config.yaml
arch: "mlp_mixer"
activation: "quick_gelu"
mlp_ratio: 6
moe: "soft"
moe_every: 2
expert_mlp_ratio: 2
conv_stem: true
width: 256
batch_size: 128
epochs: 5.0
lr_schedule: "wsd"
weight_decay: 0.1
Rows from block 2 of a small multi-label image tagger, named by matrix and row number. Rows with one number belong to one neuron. Each number is 50 + 10 x the weight over its row's rms, rounded and kept within 0 to 99. All counts start at 0. After the name is the row's rms in percent of the matrix's.
After each neuron's rows are labels from the 100 images, of 14976, where the neuron reaches its highest value: "top examples" is what is common among them; "patch colour" is the nearest of a few named colours to the mean colour under the peak. Only what is clearly more common there than usual is listed. The data: photos of plants, animals and fungi (iNaturalist).
# fc1: MLP up (model.blocks.2.mlp.fc1.weight, 1536x256), inputs 0-127
# fc2: MLP down (model.blocks.2.mlp.fc2.weight, 256x1536, transposed), outputs 0-127

fc1.391 092:51 54 53 36 45 50 33 47 39 63 56 42 41 67 62 53 44 43 39 45 47 46 53 33 38 47 39 57 53 51 36 44 50 53 47 40 55 45 48 38 45 53 50 40 59 68 36 54 64 65 47 33 47 51 24 38 54 48 53 39 53 36 71 41 26 41 47 45 44 37 68 62 40 47 53 57 47 69 48 45 47 61 40 43 53 49 46 59 60 61 48 42 48 51 50 61 74 23 35 58 47 27 47 56 45 47 76 50 57 45 32 56 36 66 69 54 44 38 58 48 54 45 37 50 42 49 45 27
fc2.391 086:54 51 54 67 49 51 50 50 81 61 41 48 49 59 64 57 51 39 67 55 52 56 45 71 62 52 36 49 50 42 52 45 53 51 71 55 43 56 48 52 64 42 48 45 43 42 48 44 42 54 60 55 58 26 49 51 35 47 51 61 35 38 23 53 48 61 48 60 48 47 49 48 32 59 54 55 40 46 57 62 58 50 56 60 50 41 63 47 52 51 63 40 57 45 47 33 46 60 40 66 49 52 60 68 33 32 50 46 40 32 59 57 43 30 54 50 58 61 59 44 69 49 60 57 44 44 65 41
top examples: phylum Arthropoda; class Insecta
patch colour: brown

fc1.560 112:56 63 65 46 56 53 57 53 43 32 66 51 57 38 54 56 43 61 51 49 33 49 44 47 46 36 47 48 69 55 75 51 46 38 44 66 37 51 61 44 35 53 40 67 56 41 47 35 51 41 56 69 46 57 53 55 47 56 47 58 57 44 74 45 42 53 45 49 63 65 66 39 63 62 39 54 41 30 59 48 49 59 34 62 48 42 54 40 52 50 55 47 54 59 50 54 50 51 59 69 29 69 55 50 59 52 48 45 50 61 35 41 38 79 56 55 47 42 47 49 47 35 58 57 57 60 48 52
fc2.560 112:53 48 58 58 44 53 56 41 62 46 45 66 55 40 57 50 65 34 54 61 34 34 50 53 57 65 47 53 44 50 49 60 34 53 59 46 27 36 45 60 51 54 49 34 40 72 54 52 52 34 69 46 50 60 54 39 56 56 40 49 43 56 45 59 43 55 62 60 54 47 49 50 56 55 40 43 66 57 59 50 49 39 63 64 40 39 49 41 42 43 65 61 39 46 43 43 49 67 40 55 44 52 47 34 50 50 47 54 46 33 51 42 48 49 24 67 63 55 47 53 32 44 57 54 67 50 56 45
top examples: phylum Tracheophyta; kingdom Plantae; class Magnoliopsida
patch colour: green

fc1.760 103:65 43 47 49 45 63 64 54 44 64 48 45 50 58 29 55 56 74 46 47 53 51 53 52 46 36 66 36 65 53 53 36 51 38 46 54 45 61 43 59 64 51 57 56 39 46 22 40 56 49 41 48 41 50 56 48 65 58 41 54 36 55 36 44 50 56 34 48 57 60 52 55 36 49 60 51 56 51 38 57 51 50 54 48 58 50 48 52 45 42 50 64 56 43 53 42 49 68 55 35 53 53 51 36 38 46 39 39 48 54 42 44 45 54 52 57 51 28 34 47 54 61 58 51 45 34 48 67
fc2.760 102:57 51 55 70 44 48 58 35 38 40 45 44 45 48 58 24 44 51 61 44 33 52 36 59 53 71 49 82 58 50 52 39 45 50 46 59 53 41 50 62 68 56 48 54 61 47 47 55 41 52 49 66 41 54 42 44 37 60 59 36 59 57 38 54 44 46 54 54 45 38 33 51 59 65 51 52 48 50 51 50 62 38 51 21 45 59 38 44 77 59 50 60 55 50 59 37 45 55 49 49 39 54 54 37 57 40 47 56 50 52 65 63 47 47 40 63 63 48 58 42 53 40 65 42 53 58 66 49
top examples: class Aves; order Anseriformes; family: Anatidae
patch colour: grey

fc1.390 098:32 50 40 51 54 37 44 53 35 51 30 49 52 56 46 49 48 28 44 53 56 57 54 61 43 57 56 52 44 49 59 60 57 60 61 59 61 33 53 38 57 40 71 57 30 41 48 39 55 46 47 70 38 48 61 66 49 52 45 40 43 48 52 62 54 51 39 44 37 61 47 83 43 58 53 61 42 70 55 41 45 59 55 28 57 45 54 58 46 62 54 48 66 39 43 53 76 40 47 62 51 38 48 51 68 42 64 39 54 46 48 49 43 54 44 42 49 44 58 45 68 57 48 52 52 45 57 63
fc2.390 120:53 56 54 63 55 61 55 29 52 46 59 55 42 46 60 52 51 34 66 57 47 56 44 45 50 75 59 59 56 55 62 61 81 60 54 62 57 70 43 43 51 64 42 46 29 39 48 59 40 61 49 48 51 45 48 58 42 49 53 59 35 54 53 56 45 45 47 62 47 51 41 57 50 42 53 28 38 36 36 49 65 41 59 37 51 42 54 39 60 56 40 56 47 50 39 60 37 44 36 59 60 48 41 54 58 46 72 57 34 63 57 56 50 55 54 46 62 41 52 30 40 44 59 55 50 47 66 51
top examples: phylum Chordata; class Aves
patch colour: cyan

fc1.354 117:56 60 53 59 56 55 23 51 54 24 53 51 65 63 67 46 45 48 34 53 47 49 51 59 53 47 52 42 54 47 38 56 53 75 39 25 49 55 47 33 50 45 62 50 41 30 42 48 45 47 49 59 65 51 52 51 47 54 45 53 26 53 42 64 62 53 38 68 39 50 43 56 53 59 61 46 43 60 46 46 52 48 48 52 60 55 58 58 60 54 50 49 40 50 63 45 71 57 51 46 38 58 49 46 56 52 49 31 45 51 59 53 35 54 52 58 63 37 51 56 64 55 55 60 46 56 57 58
fc2.354 132:40 57 50 53 45 52 66 34 53 52 59 53 50 48 61 56 54 35 48 58 38 57 54 42 52 61 51 62 53 43 58 57 70 54 59 56 55 41 51 25 50 51 48 43 36 38 54 49 60 61 46 46 41 48 46 68 42 57 56 56 48 49 54 61 52 48 39 62 34 41 37 59 54 50 34 41 56 54 38 49 56 51 62 22 44 49 66 45 52 48 24 54 37 42 18 44 35 56 32 51 76 44 42 53 63 32 71 61 48 50 43 51 52 60 36 59 46 48 49 43 34 44 59 50 59 52 63 46
top examples: phylum Chordata; class Aves
patch colour: cyan

fc1.129 088:52 62 41 48 49 40 52 54 40 66 40 41 76 52 69 45 53 56 41 59 41 49 43 49 68 68 72 31 65 51 44 60 55 49 53 49 47 63 46 50 60 56 68 73 31 46 55 52 64 64 55 46 28 51 53 49 50 49 32 52 32 69 48 51 54 53 40 50 55 52 58 52 58 57 43 64 48 51 34 51 42 46 46 37 36 43 45 67 50 45 52 40 63 34 48 47 60 35 59 49 43 37 40 56 48 55 47 56 55 50 45 44 53 50 39 76 57 33 59 44 68 50 34 57 48 42 59 57
fc2.129 074:45 58 63 68 69 47 60 36 42 51 31 61 46 38 61 37 61 52 52 53 35 51 40 50 48 66 58 62 44 31 53 46 63 47 52 64 55 52 48 39 58 57 39 26 45 40 62 55 53 56 57 48 43 45 43 56 46 46 61 69 40 41 53 62 43 37 62 45 39 46 35 66 43 48 52 49 41 55 57 54 58 47 42 27 45 52 50 38 63 47 30 40 60 52 35 49 42 52 52 60 37 58 45 41 50 47 61 71 35 63 46 58 46 43 39 55 60 52 35 40 24 44 58 49 51 39 56 42
top examples: phylum Chordata; class Aves; order Accipitriformes
patch colour: grey

fc1.516 090:57 74 51 56 41 46 45 48 43 38 59 46 41 62 63 60 52 75 41 61 75 36 62 48 64 51 35 43 64 53 57 62 46 50 46 46 22 55 43 36 54 61 69 56 49 33 39 54 65 58 35 61 46 57 55 53 38 51 42 48 41 53 40 52 45 48 33 44 44 63 32 51 53 56 69 50 39 36 34 43 46 54 51 61 50 68 58 66 56 69 57 49 55 52 66 50 49 38 44 39 35 64 47 47 45 48 30 42 42 54 58 60 50 47 56 66 44 47 42 55 51 50 35 65 43 51 71 40
fc2.516 090:46 55 46 44 36 58 77 39 59 44 44 63 64 47 60 48 52 39 57 51 43 50 56 47 55 59 56 59 60 43 53 69 46 61 55 54 52 52 61 35 56 44 38 49 33 54 57 57 56 61 67 49 43 46 33 61 54 54 46 50 40 45 62 62 40 40 47 52 38 42 41 68 41 57 36 39 54 51 49 64 53 43 62 27 45 50 49 55 45 54 29 51 42 47 27 51 42 67 52 46 48 44 48 38 53 38 71 73 53 56 52 50 60 50 39 54 62 67 46 46 37 51 56 39 58 52 71 38
top examples: class Aves
patch colour: cyan

fc1.433 111:46 57 49 46 41 64 59 31 62 38 68 47 56 47 46 57 52 57 57 50 43 52 47 41 46 42 51 51 49 62 63 37 56 45 46 60 48 40 62 52 38 40 63 44 47 42 45 29 50 24 52 47 56 58 54 45 46 47 62 59 74 50 63 42 44 56 47 47 58 62 77 47 49 46 29 46 53 62 59 43 32 50 38 37 51 52 62 46 47 58 49 42 46 44 49 48 20 41 60 51 51 69 49 55 67 65 34 58 43 65 32 49 60 77 62 54 49 35 55 38 42 43 42 51 54 50 41 36
fc2.433 121:45 56 48 67 54 58 48 51 82 39 44 66 52 47 62 60 62 63 49 49 46 37 54 57 62 61 48 46 56 42 38 55 42 46 68 45 32 31 50 58 64 52 52 32 42 60 48 59 43 39 63 46 65 65 50 44 45 68 46 66 21 42 41 61 34 56 60 52 57 52 48 46 49 62 61 41 57 63 49 50 63 47 66 74 57 37 39 38 47 50 73 41 58 42 39 31 58 46 36 61 35 36 49 46 58 55 45 44 33 40 71 64 54 38 40 69 59 58 45 50 37 45 53 63 53 51 61 39
top examples: phylum Tracheophyta; kingdom Plantae; class Magnoliopsida
patch colour: brown

fc1.659 097:60 63 46 42 51 63 41 61 44 41 75 39 55 49 29 50 56 56 47 46 54 54 51 57 38 59 56 50 51 61 29 48 47 27 59 57 53 53 33 17 57 68 42 64 47 41 36 56 52 62 66 43 41 41 70 62 56 71 39 63 46 55 53 37 43 59 57 52 43 56 43 39 66 41 58 37 24 42 48 45 48 50 34 51 57 42 62 49 36 45 48 46 37 46 49 60 37 56 70 34 49 55 30 69 48 40 44 56 52 57 49 68 51 57 46 33 44 53 50 43 50 54 53 44 56 47 67 36
fc2.659 088:61 44 41 61 48 41 60 39 58 59 42 62 43 49 55 62 49 38 57 57 42 49 54 55 63 52 49 43 43 30 27 73 57 68 57 38 43 48 68 48 67 55 61 39 39 43 42 31 63 34 45 54 49 55 73 40 46 38 50 48 44 53 43 55 43 49 53 61 58 47 50 59 43 36 51 35 54 62 53 63 67 66 52 52 63 50 52 39 61 68 53 35 51 39 32 46 47 31 55 57 65 37 48 58 40 52 49 36 64 50 50 44 52 51 43 60 59 48 32 58 44 44 56 56 49 39 32 49
top examples: phylum Chordata; class Aves; order Passeriformes
patch colour: brown

fc1.41 109:55 52 55 49 35 45 49 48 31 53 42 45 43 57 39 64 71 60 39 47 56 65 46 65 37 51 48 58 53 49 37 55 51 36 45 37 76 44 57 78 41 63 45 61 50 59 36 43 55 67 52 41 61 53 41 70 70 63 77 57 30 55 52 49 49 44 31 45 45 43 48 49 49 48 63 63 58 33 35 56 61 56 59 40 54 45 53 41 53 57 32 45 70 43 53 65 50 58 52 29 69 35 58 66 57 56 43 57 74 43 60 46 51 46 51 42 46 44 66 48 46 42 54 51 48 41 53 44
fc2.41 115:49 46 61 56 42 45 50 56 37 56 29 56 51 52 75 41 28 50 56 59 52 50 53 55 40 64 46 46 48 53 55 44 48 35 56 60 51 56 49 41 60 42 40 50 58 62 54 49 43 60 37 50 52 38 50 56 47 43 49 45 71 36 32 64 26 52 49 45 56 35 35 65 54 57 57 49 39 46 54 57 57 41 36 51 34 67 56 38 61 51 54 47 49 52 64 35 51 57 56 52 56 57 54 42 53 68 45 55 24 46 65 39 46 53 58 42 52 43 48 43 70 53 52 57 39 55 51 44
top examples: phylum Arthropoda; class Insecta; order: Lepidoptera; order Hymenoptera
patch colour: purple; pink

fc1.618 098:50 47 60 56 53 53 62 60 58 42 51 63 51 53 69 49 38 35 54 63 51 48 53 48 58 53 56 49 53 61 61 70 50 40 36 40 53 53 44 45 40 66 51 70 59 41 61 35 43 43 53 50 59 57 49 62 65 62 50 58 40 57 44 59 42 46 58 41 49 61 59 46 60 38 55 54 50 36 40 43 56 65 40 66 52 45 51 40 41 52 61 58 49 58 69 46 43 34 60 57 33 65 49 49 34 55 51 31 37 43 54 47 63 52 68 58 48 67 38 54 70 41 45 59 55 59 45 59
fc2.618 102:43 43 56 58 42 56 57 45 48 48 42 68 57 48 66 51 57 29 43 60 38 36 49 55 48 61 53 54 40 43 45 72 41 42 76 44 35 33 38 25 54 38 50 45 36 61 62 61 48 44 66 51 49 53 58 40 51 47 47 54 44 31 47 60 42 53 62 53 37 48 37 52 54 50 48 43 62 50 50 54 49 48 55 41 31 36 50 44 53 58 51 54 36 48 45 35 41 52 37 64 60 48 51 40 56 40 54 80 51 26 54 34 38 47 45 52 59 58 49 52 44 48 60 51 64 47 65 41
top examples: phylum Tracheophyta; kingdom Plantae
patch colour: brown

fc1.197 083:64 57 61 51 47 68 54 71 62 42 52 53 46 69 57 51 51 52 51 58 49 42 62 46 46 44 55 55 56 50 59 45 39 62 46 53 39 56 42 44 52 53 32 58 53 37 43 46 43 40 46 41 54 58 47 41 49 57 49 39 50 55 64 47 57 56 51 41 53 59 57 53 41 47 55 50 70 47 54 51 54 50 55 66 44 57 45 45 57 28 54 45 42 51 43 28 57 30 39 50 41 66 56 54 45 58 36 33 47 73 55 41 62 55 61 38 32 34 51 32 46 52 42 65 34 57 44 28
fc2.197 067:54 58 49 50 53 43 54 56 50 55 40 58 60 59 58 43 49 33 54 52 45 30 46 49 56 53 56 44 38 55 35 69 42 56 62 49 36 20 53 47 50 52 53 46 36 51 48 47 48 48 52 66 63 55 69 52 28 62 47 44 41 43 42 55 46 63 60 52 47 48 65 46 51 64 44 56 52 55 41 56 60 62 56 57 60 41 53 49 60 45 58 41 38 53 52 29 46 61 35 61 51 41 49 49 49 42 44 58 61 37 51 17 32 65 44 62 48 66 38 60 35 41 58 50 48 42 45 59
top examples: phylum Tracheophyta; kingdom Plantae
patch colour: brown

fc1.94 079:36 48 30 58 46 45 56 56 57 45 23 66 58 49 58 44 52 41 40 72 55 53 37 42 57 55 48 84 37 54 44 57 74 49 61 52 51 53 44 68 52 63 46 50 57 50 45 49 41 48 47 42 65 45 54 44 56 46 53 56 46 60 37 48 53 42 29 44 52 43 52 59 56 59 46 68 37 48 51 60 55 59 54 45 48 62 41 61 53 66 64 54 58 41 60 65 59 33 46 38 63 38 48 47 76 60 38 37 53 47 50 55 45 58 43 51 39 49 56 70 64 64 50 63 33 53 41 48
fc2.94 062:73 52 61 60 52 56 55 39 57 59 58 30 34 57 40 40 43 57 37 55 53 61 51 51 39 58 45 29 53 54 43 46 34 46 75 64 47 55 51 30 57 40 49 59 54 57 58 61 35 75 43 47 74 53 36 55 47 59 48 66 38 50 25 62 47 45 44 47 47 47 49 50 34 54 38 48 51 50 46 52 56 55 35 50 56 52 59 59 62 41 38 44 42 54 63 51 56 35 43 55 39 37 64 47 50 66 55 50 32 52 64 58 62 50 44 54 60 53 54 39 47 60 48 42 56 56 47 58
top examples: phylum Arthropoda; class Insecta
patch colour: pink

fc1.217 106:61 53 61 74 60 41 71 59 47 40 44 46 45 55 46 57 50 62 49 43 57 50 59 61 58 59 64 43 59 47 48 59 34 54 24 30 42 31 46 42 59 40 51 32 63 45 35 51 41 48 43 42 54 39 52 32 45 56 35 52 62 54 52 53 42 50 48 56 62 59 66 53 60 50 64 53 42 53 40 53 53 39 58 47 53 66 44 46 56 63 67 44 60 40 51 34 36 58 29 44 55 67 35 53 56 47 31 51 45 49 54 51 45 56 41 60 62 45 50 52 41 49 59 52 63 59 64 50
fc2.217 112:58 48 69 50 38 43 66 43 46 56 42 37 46 51 61 43 58 42 51 44 39 39 43 46 60 63 46 54 67 45 64 52 54 63 44 69 70 43 41 37 61 68 43 41 47 47 47 75 48 51 49 58 44 55 34 59 48 58 50 49 46 43 63 54 44 40 35 43 32 27 26 52 52 69 45 53 57 51 53 46 48 46 59 26 40 57 49 38 72 48 33 49 51 57 32 54 60 71 55 48 45 62 51 43 44 33 69 53 46 48 67 59 47 57 29 49 59 52 52 47 42 50 52 38 61 69 71 63
top examples: class Aves
patch colour: white

fc1.697 104:54 57 43 55 45 33 63 53 57 59 59 41 35 53 34 50 59 70 68 34 57 38 44 51 72 39 47 58 44 40 31 42 32 20 26 53 44 35 53 60 49 49 47 51 39 63 33 62 44 49 49 47 42 47 49 48 44 65 54 51 37 53 69 33 67 71 40 47 47 42 48 63 46 46 55 50 49 61 38 39 54 37 55 52 39 47 54 52 39 59 42 48 61 54 48 56 50 59 60 31 46 47 53 43 50 43 37 61 42 53 45 56 41 59 58 50 61 34 47 59 44 47 62 49 57 43 49 45
fc2.697 102:49 46 65 45 48 49 53 61 55 52 41 43 46 66 63 62 53 38 55 49 54 29 53 46 44 56 43 49 64 55 40 58 36 57 62 54 62 36 40 47 61 66 55 44 61 52 62 57 58 40 53 67 46 56 54 54 52 62 41 54 52 39 34 59 30 53 50 47 51 47 37 50 51 53 48 44 36 46 54 67 55 61 50 47 50 63 58 58 53 48 56 39 54 40 54 54 52 57 40 58 63 48 56 47 51 45 65 53 30 53 59 58 41 45 35 56 68 41 37 42 67 52 48 59 65 56 56 33
top examples: class Aves; order Passeriformes
patch colour: grey

fc1.134 106:65 63 49 61 56 58 55 66 41 35 47 53 54 47 37 43 51 42 41 50 36 60 49 71 56 39 64 57 46 53 54 50 51 31 33 35 48 58 71 43 53 56 54 55 55 37 45 38 35 52 47 54 61 67 59 68 58 61 45 51 36 57 39 50 35 48 57 37 63 69 55 34 64 45 54 39 38 52 54 55 57 72 43 60 54 41 51 50 58 57 40 49 62 61 53 49 60 51 43 62 47 65 55 63 53 33 63 40 51 42 42 42 57 66 55 58 53 48 47 50 48 37 52 50 49 67 63 35
fc2.134 111:52 42 47 50 25 55 62 38 50 49 45 67 59 44 62 49 64 39 48 67 46 32 46 50 55 57 49 47 49 35 56 63 40 49 61 60 35 26 37 50 61 60 46 46 35 68 61 62 51 36 62 55 55 60 56 35 42 50 46 54 58 39 57 57 44 49 52 47 48 45 45 48 59 51 44 40 65 42 56 43 57 50 59 50 43 41 54 34 45 64 39 61 49 45 42 41 40 50 45 64 59 51 46 28 41 46 62 63 45 40 59 37 38 53 35 58 68 52 37 48 38 38 43 44 68 46 42 47
top examples: phylum Tracheophyta; kingdom Plantae; class Magnoliopsida
patch colour: green

fc1.597 118:56 56 61 41 65 58 47 49 41 40 62 57 64 55 55 44 36 61 46 70 43 48 51 48 43 45 55 53 55 49 51 55 47 39 56 60 42 44 68 49 36 63 51 48 55 45 52 36 38 49 58 61 61 67 50 55 47 48 41 54 51 45 66 47 39 41 44 48 55 64 57 47 56 36 49 37 37 47 54 61 59 58 42 60 56 45 43 41 45 48 46 53 44 56 45 49 53 57 48 70 37 80 54 52 38 60 56 41 47 61 62 34 61 68 63 48 60 56 38 53 57 43 49 56 61 56 56 43
fc2.597 129:49 46 59 56 24 65 50 30 54 58 47 74 52 49 65 42 53 21 50 59 31 47 45 54 51 64 50 45 40 44 43 63 44 56 59 61 33 41 40 52 55 59 58 44 37 61 69 57 47 35 63 52 53 51 61 39 49 39 44 51 48 36 45 72 47 60 52 64 44 43 48 51 59 58 37 51 68 51 54 37 49 40 66 40 35 49 56 36 54 60 57 49 37 52 50 38 47 57 41 65 52 53 47 34 50 41 50 61 45 31 59 38 33 47 38 48 60 57 45 60 34 48 60 51 60 55 65 47
top examples: phylum Arthropoda; class Insecta; phylum Tracheophyta; kingdom Plantae
patch colour: green

fc1.357 105:62 37 55 46 53 55 78 58 40 53 49 45 50 54 47 58 36 38 47 65 42 47 48 43 51 43 42 60 56 46 63 71 49 33 35 50 59 45 40 46 50 56 48 48 54 37 67 65 43 35 43 44 47 55 46 51 59 45 32 54 64 42 64 46 54 43 35 42 65 45 64 43 47 48 59 49 49 52 52 51 54 57 39 61 50 42 63 49 52 47 51 47 40 60 47 40 40 53 40 49 42 46 37 34 53 61 59 48 39 49 54 57 70 58 48 49 49 45 36 46 51 46 43 55 45 62 51 53
fc2.357 114:49 43 46 58 30 50 46 43 49 55 30 63 54 50 59 44 74 33 39 56 46 33 54 58 55 75 54 48 46 41 32 55 39 65 81 56 38 26 33 37 53 42 59 39 37 58 57 77 51 48 61 60 52 52 67 39 45 58 54 56 27 25 47 61 41 48 57 59 34 51 39 57 46 55 43 62 71 49 44 47 56 42 67 52 55 53 54 53 48 56 57 49 45 44 49 47 52 46 35 63 58 41 50 45 46 42 59 61 54 30 72 43 43 43 39 58 61 65 65 56 47 47 60 44 62 45 71 54
top examples: phylum Tracheophyta; kingdom Plantae; class Magnoliopsida; order Lepidoptera
patch colour: brown

fc1.454 091:44 67 37 51 43 46 54 61 56 50 53 39 49 54 48 41 58 37 48 66 59 43 46 49 69 54 53 52 36 22 33 45 33 58 55 39 50 33 43 50 48 54 40 58 39 50 53 66 55 52 48 59 63 37 47 38 52 59 33 59 35 71 52 42 55 41 50 62 30 43 36 61 51 56 44 37 39 45 47 32 47 47 60 57 52 54 62 40 51 65 53 56 37 30 52 65 53 38 54 51 56 39 52 50 53 49 60 64 72 49 54 52 56 49 54 38 55 44 41 54 48 54 50 54 54 53 58 56
fc2.454 092:64 30 47 55 51 51 61 59 70 53 62 42 42 54 48 56 55 42 62 57 52 45 67 50 54 63 48 50 42 46 35 61 49 56 70 58 62 42 47 35 57 43 43 64 37 40 62 59 52 58 50 59 50 40 67 66 47 52 36 56 42 25 46 69 42 50 38 49 39 28 52 60 41 57 43 45 49 56 45 71 47 51 55 46 58 51 62 57 45 61 48 48 34 49 39 42 44 51 45 53 75 43 54 39 40 29 70 66 33 55 72 54 39 47 39 50 58 43 46 54 57 62 48 45 61 47 50 44
top examples: class Aves
patch colour: cyan

fc1.199 102:47 44 42 39 55 61 53 41 49 46 52 37 58 48 56 39 45 66 68 46 28 46 42 47 35 38 49 67 56 51 49 46 43 34 43 61 43 46 71 56 53 35 51 49 48 34 39 35 70 42 57 53 52 60 50 43 61 43 46 66 67 45 64 46 42 47 40 27 63 60 65 54 43 48 29 42 66 41 61 46 43 67 40 62 45 45 47 57 28 56 58 67 40 62 49 49 29 43 70 35 47 39 50 30 48 58 45 48 55 52 54 36 61 79 66 56 46 42 47 43 41 45 46 39 46 40 42 50
fc2.199 084:50 54 79 59 56 59 44 42 68 55 45 56 47 43 48 51 59 48 54 44 37 47 63 56 63 55 41 57 44 51 48 60 52 64 63 57 45 47 37 71 60 57 52 41 43 61 48 48 50 17 58 69 54 55 52 34 40 52 39 47 36 52 43 54 41 57 62 65 53 49 60 37 56 57 53 46 55 56 60 42 62 38 57 65 58 43 44 56 36 47 56 54 37 46 64 35 50 53 43 51 49 55 59 36 65 61 34 35 34 46 62 35 39 41 48 50 52 58 53 64 29 47 53 47 55 46 51 51
top examples: phylum Arthropoda; class Insecta; order Lepidoptera
patch colour: brown

fc1.509 089:62 32 53 50 38 51 59 50 51 52 42 42 52 64 56 55 40 49 49 47 66 62 55 43 46 16 46 56 44 53 52 60 52 53 52 30 53 53 60 49 58 57 60 46 29 41 42 39 47 51 51 60 35 63 49 49 53 40 56 49 41 55 37 50 53 59 47 60 57 35 55 59 52 32 55 70 29 40 54 58 59 57 67 61 28 63 37 47 60 35 60 68 37 46 69 49 50 37 52 35 39 50 55 54 30 48 55 42 41 61 40 53 50 45 50 46 50 50 61 54 65 63 39 44 64 35 54 49
fc2.509 058:40 62 51 55 52 38 45 57 56 55 59 54 42 56 57 50 43 50 55 64 42 56 54 66 58 44 50 53 35 57 35 59 61 48 60 41 50 31 58 67 46 38 60 52 57 28 46 47 52 65 53 50 52 57 51 20 44 70 53 54 52 41 44 31 58 46 52 53 57 69 46 56 54 52 32 61 44 52 41 38 64 55 43 37 35 56 62 60 57 38 40 67 46 39 46 47 44 39 32 53 49 47 61 60 43 47 51 56 70 51 52 43 39 49 41 56 54 63 26 43 40 48 46 41 47 51 56 42
top examples: phylum Tracheophyta; kingdom Plantae
patch colour: brown

fc1.680 111:44 53 40 48 56 45 44 33 42 54 56 31 52 40 38 51 47 68 50 33 35 46 56 49 51 39 49 55 44 52 56 36 51 45 40 54 57 58 72 30 38 69 44 33 44 57 64 36 62 25 50 49 54 45 49 43 39 42 52 46 61 56 67 34 55 62 47 34 56 52 62 49 65 41 41 49 43 51 65 40 42 45 44 32 48 32 49 41 45 60 43 45 55 49 64 67 49 57 74 50 56 55 47 43 53 48 49 34 42 57 36 54 57 63 43 37 48 57 52 40 38 40 38 38 54 53 45 34
fc2.680 118:45 50 61 66 54 63 64 50 60 38 33 59 44 54 51 51 59 37 45 55 44 47 34 63 68 56 35 51 58 34 43 59 61 61 62 47 52 48 47 50 65 58 49 22 48 59 59 59 57 29 45 61 53 52 74 34 36 63 52 67 30 30 45 54 33 45 57 56 44 58 49 48 58 52 71 38 55 57 43 50 69 54 62 57 54 49 52 50 33 62 65 35 57 36 29 58 48 36 35 66 61 40 49 51 57 46 47 33 40 41 76 62 51 43 44 60 62 52 39 36 41 59 50 53 61 46 60 27
top examples: phylum Arthropoda
patch colour: brown; black

fc1.36 120:39 43 59 62 58 49 62 34 43 56 51 70 50 40 60 40 41 34 49 69 38 50 62 58 37 50 43 61 58 55 56 69 54 65 57 51 30 48 48 28 41 49 52 46 57 65 71 57 58 54 53 57 64 50 35 71 45 48 45 48 49 52 47 57 48 48 68 56 53 38 51 44 53 58 39 50 53 56 25 58 43 42 49 35 53 56 54 56 48 44 53 32 49 69 62 54 49 46 39 75 48 41 65 48 54 51 57 36 58 49 50 53 54 51 46 55 54 76 39 54 56 56 45 52 44 41 52 51
fc2.36 147:56 54 48 72 43 55 63 41 49 62 34 51 45 54 58 46 50 33 47 38 54 53 35 60 53 71 50 44 60 25 52 43 65 59 64 56 36 48 46 47 65 49 44 46 41 51 51 69 44 56 68 48 58 45 51 66 45 44 46 71 32 43 39 52 36 54 40 60 41 56 50 54 41 55 76 43 38 40 51 57 50 42 63 60 56 37 61 42 43 62 60 44 56 43 46 45 47 58 50 63 59 52 49 59 53 40 65 60 44 52 57 60 50 40 41 36 56 56 62 43 51 53 69 51 60 42 70 45
top examples: phylum Arthropoda; class Insecta; order Lepidoptera
patch colour: brown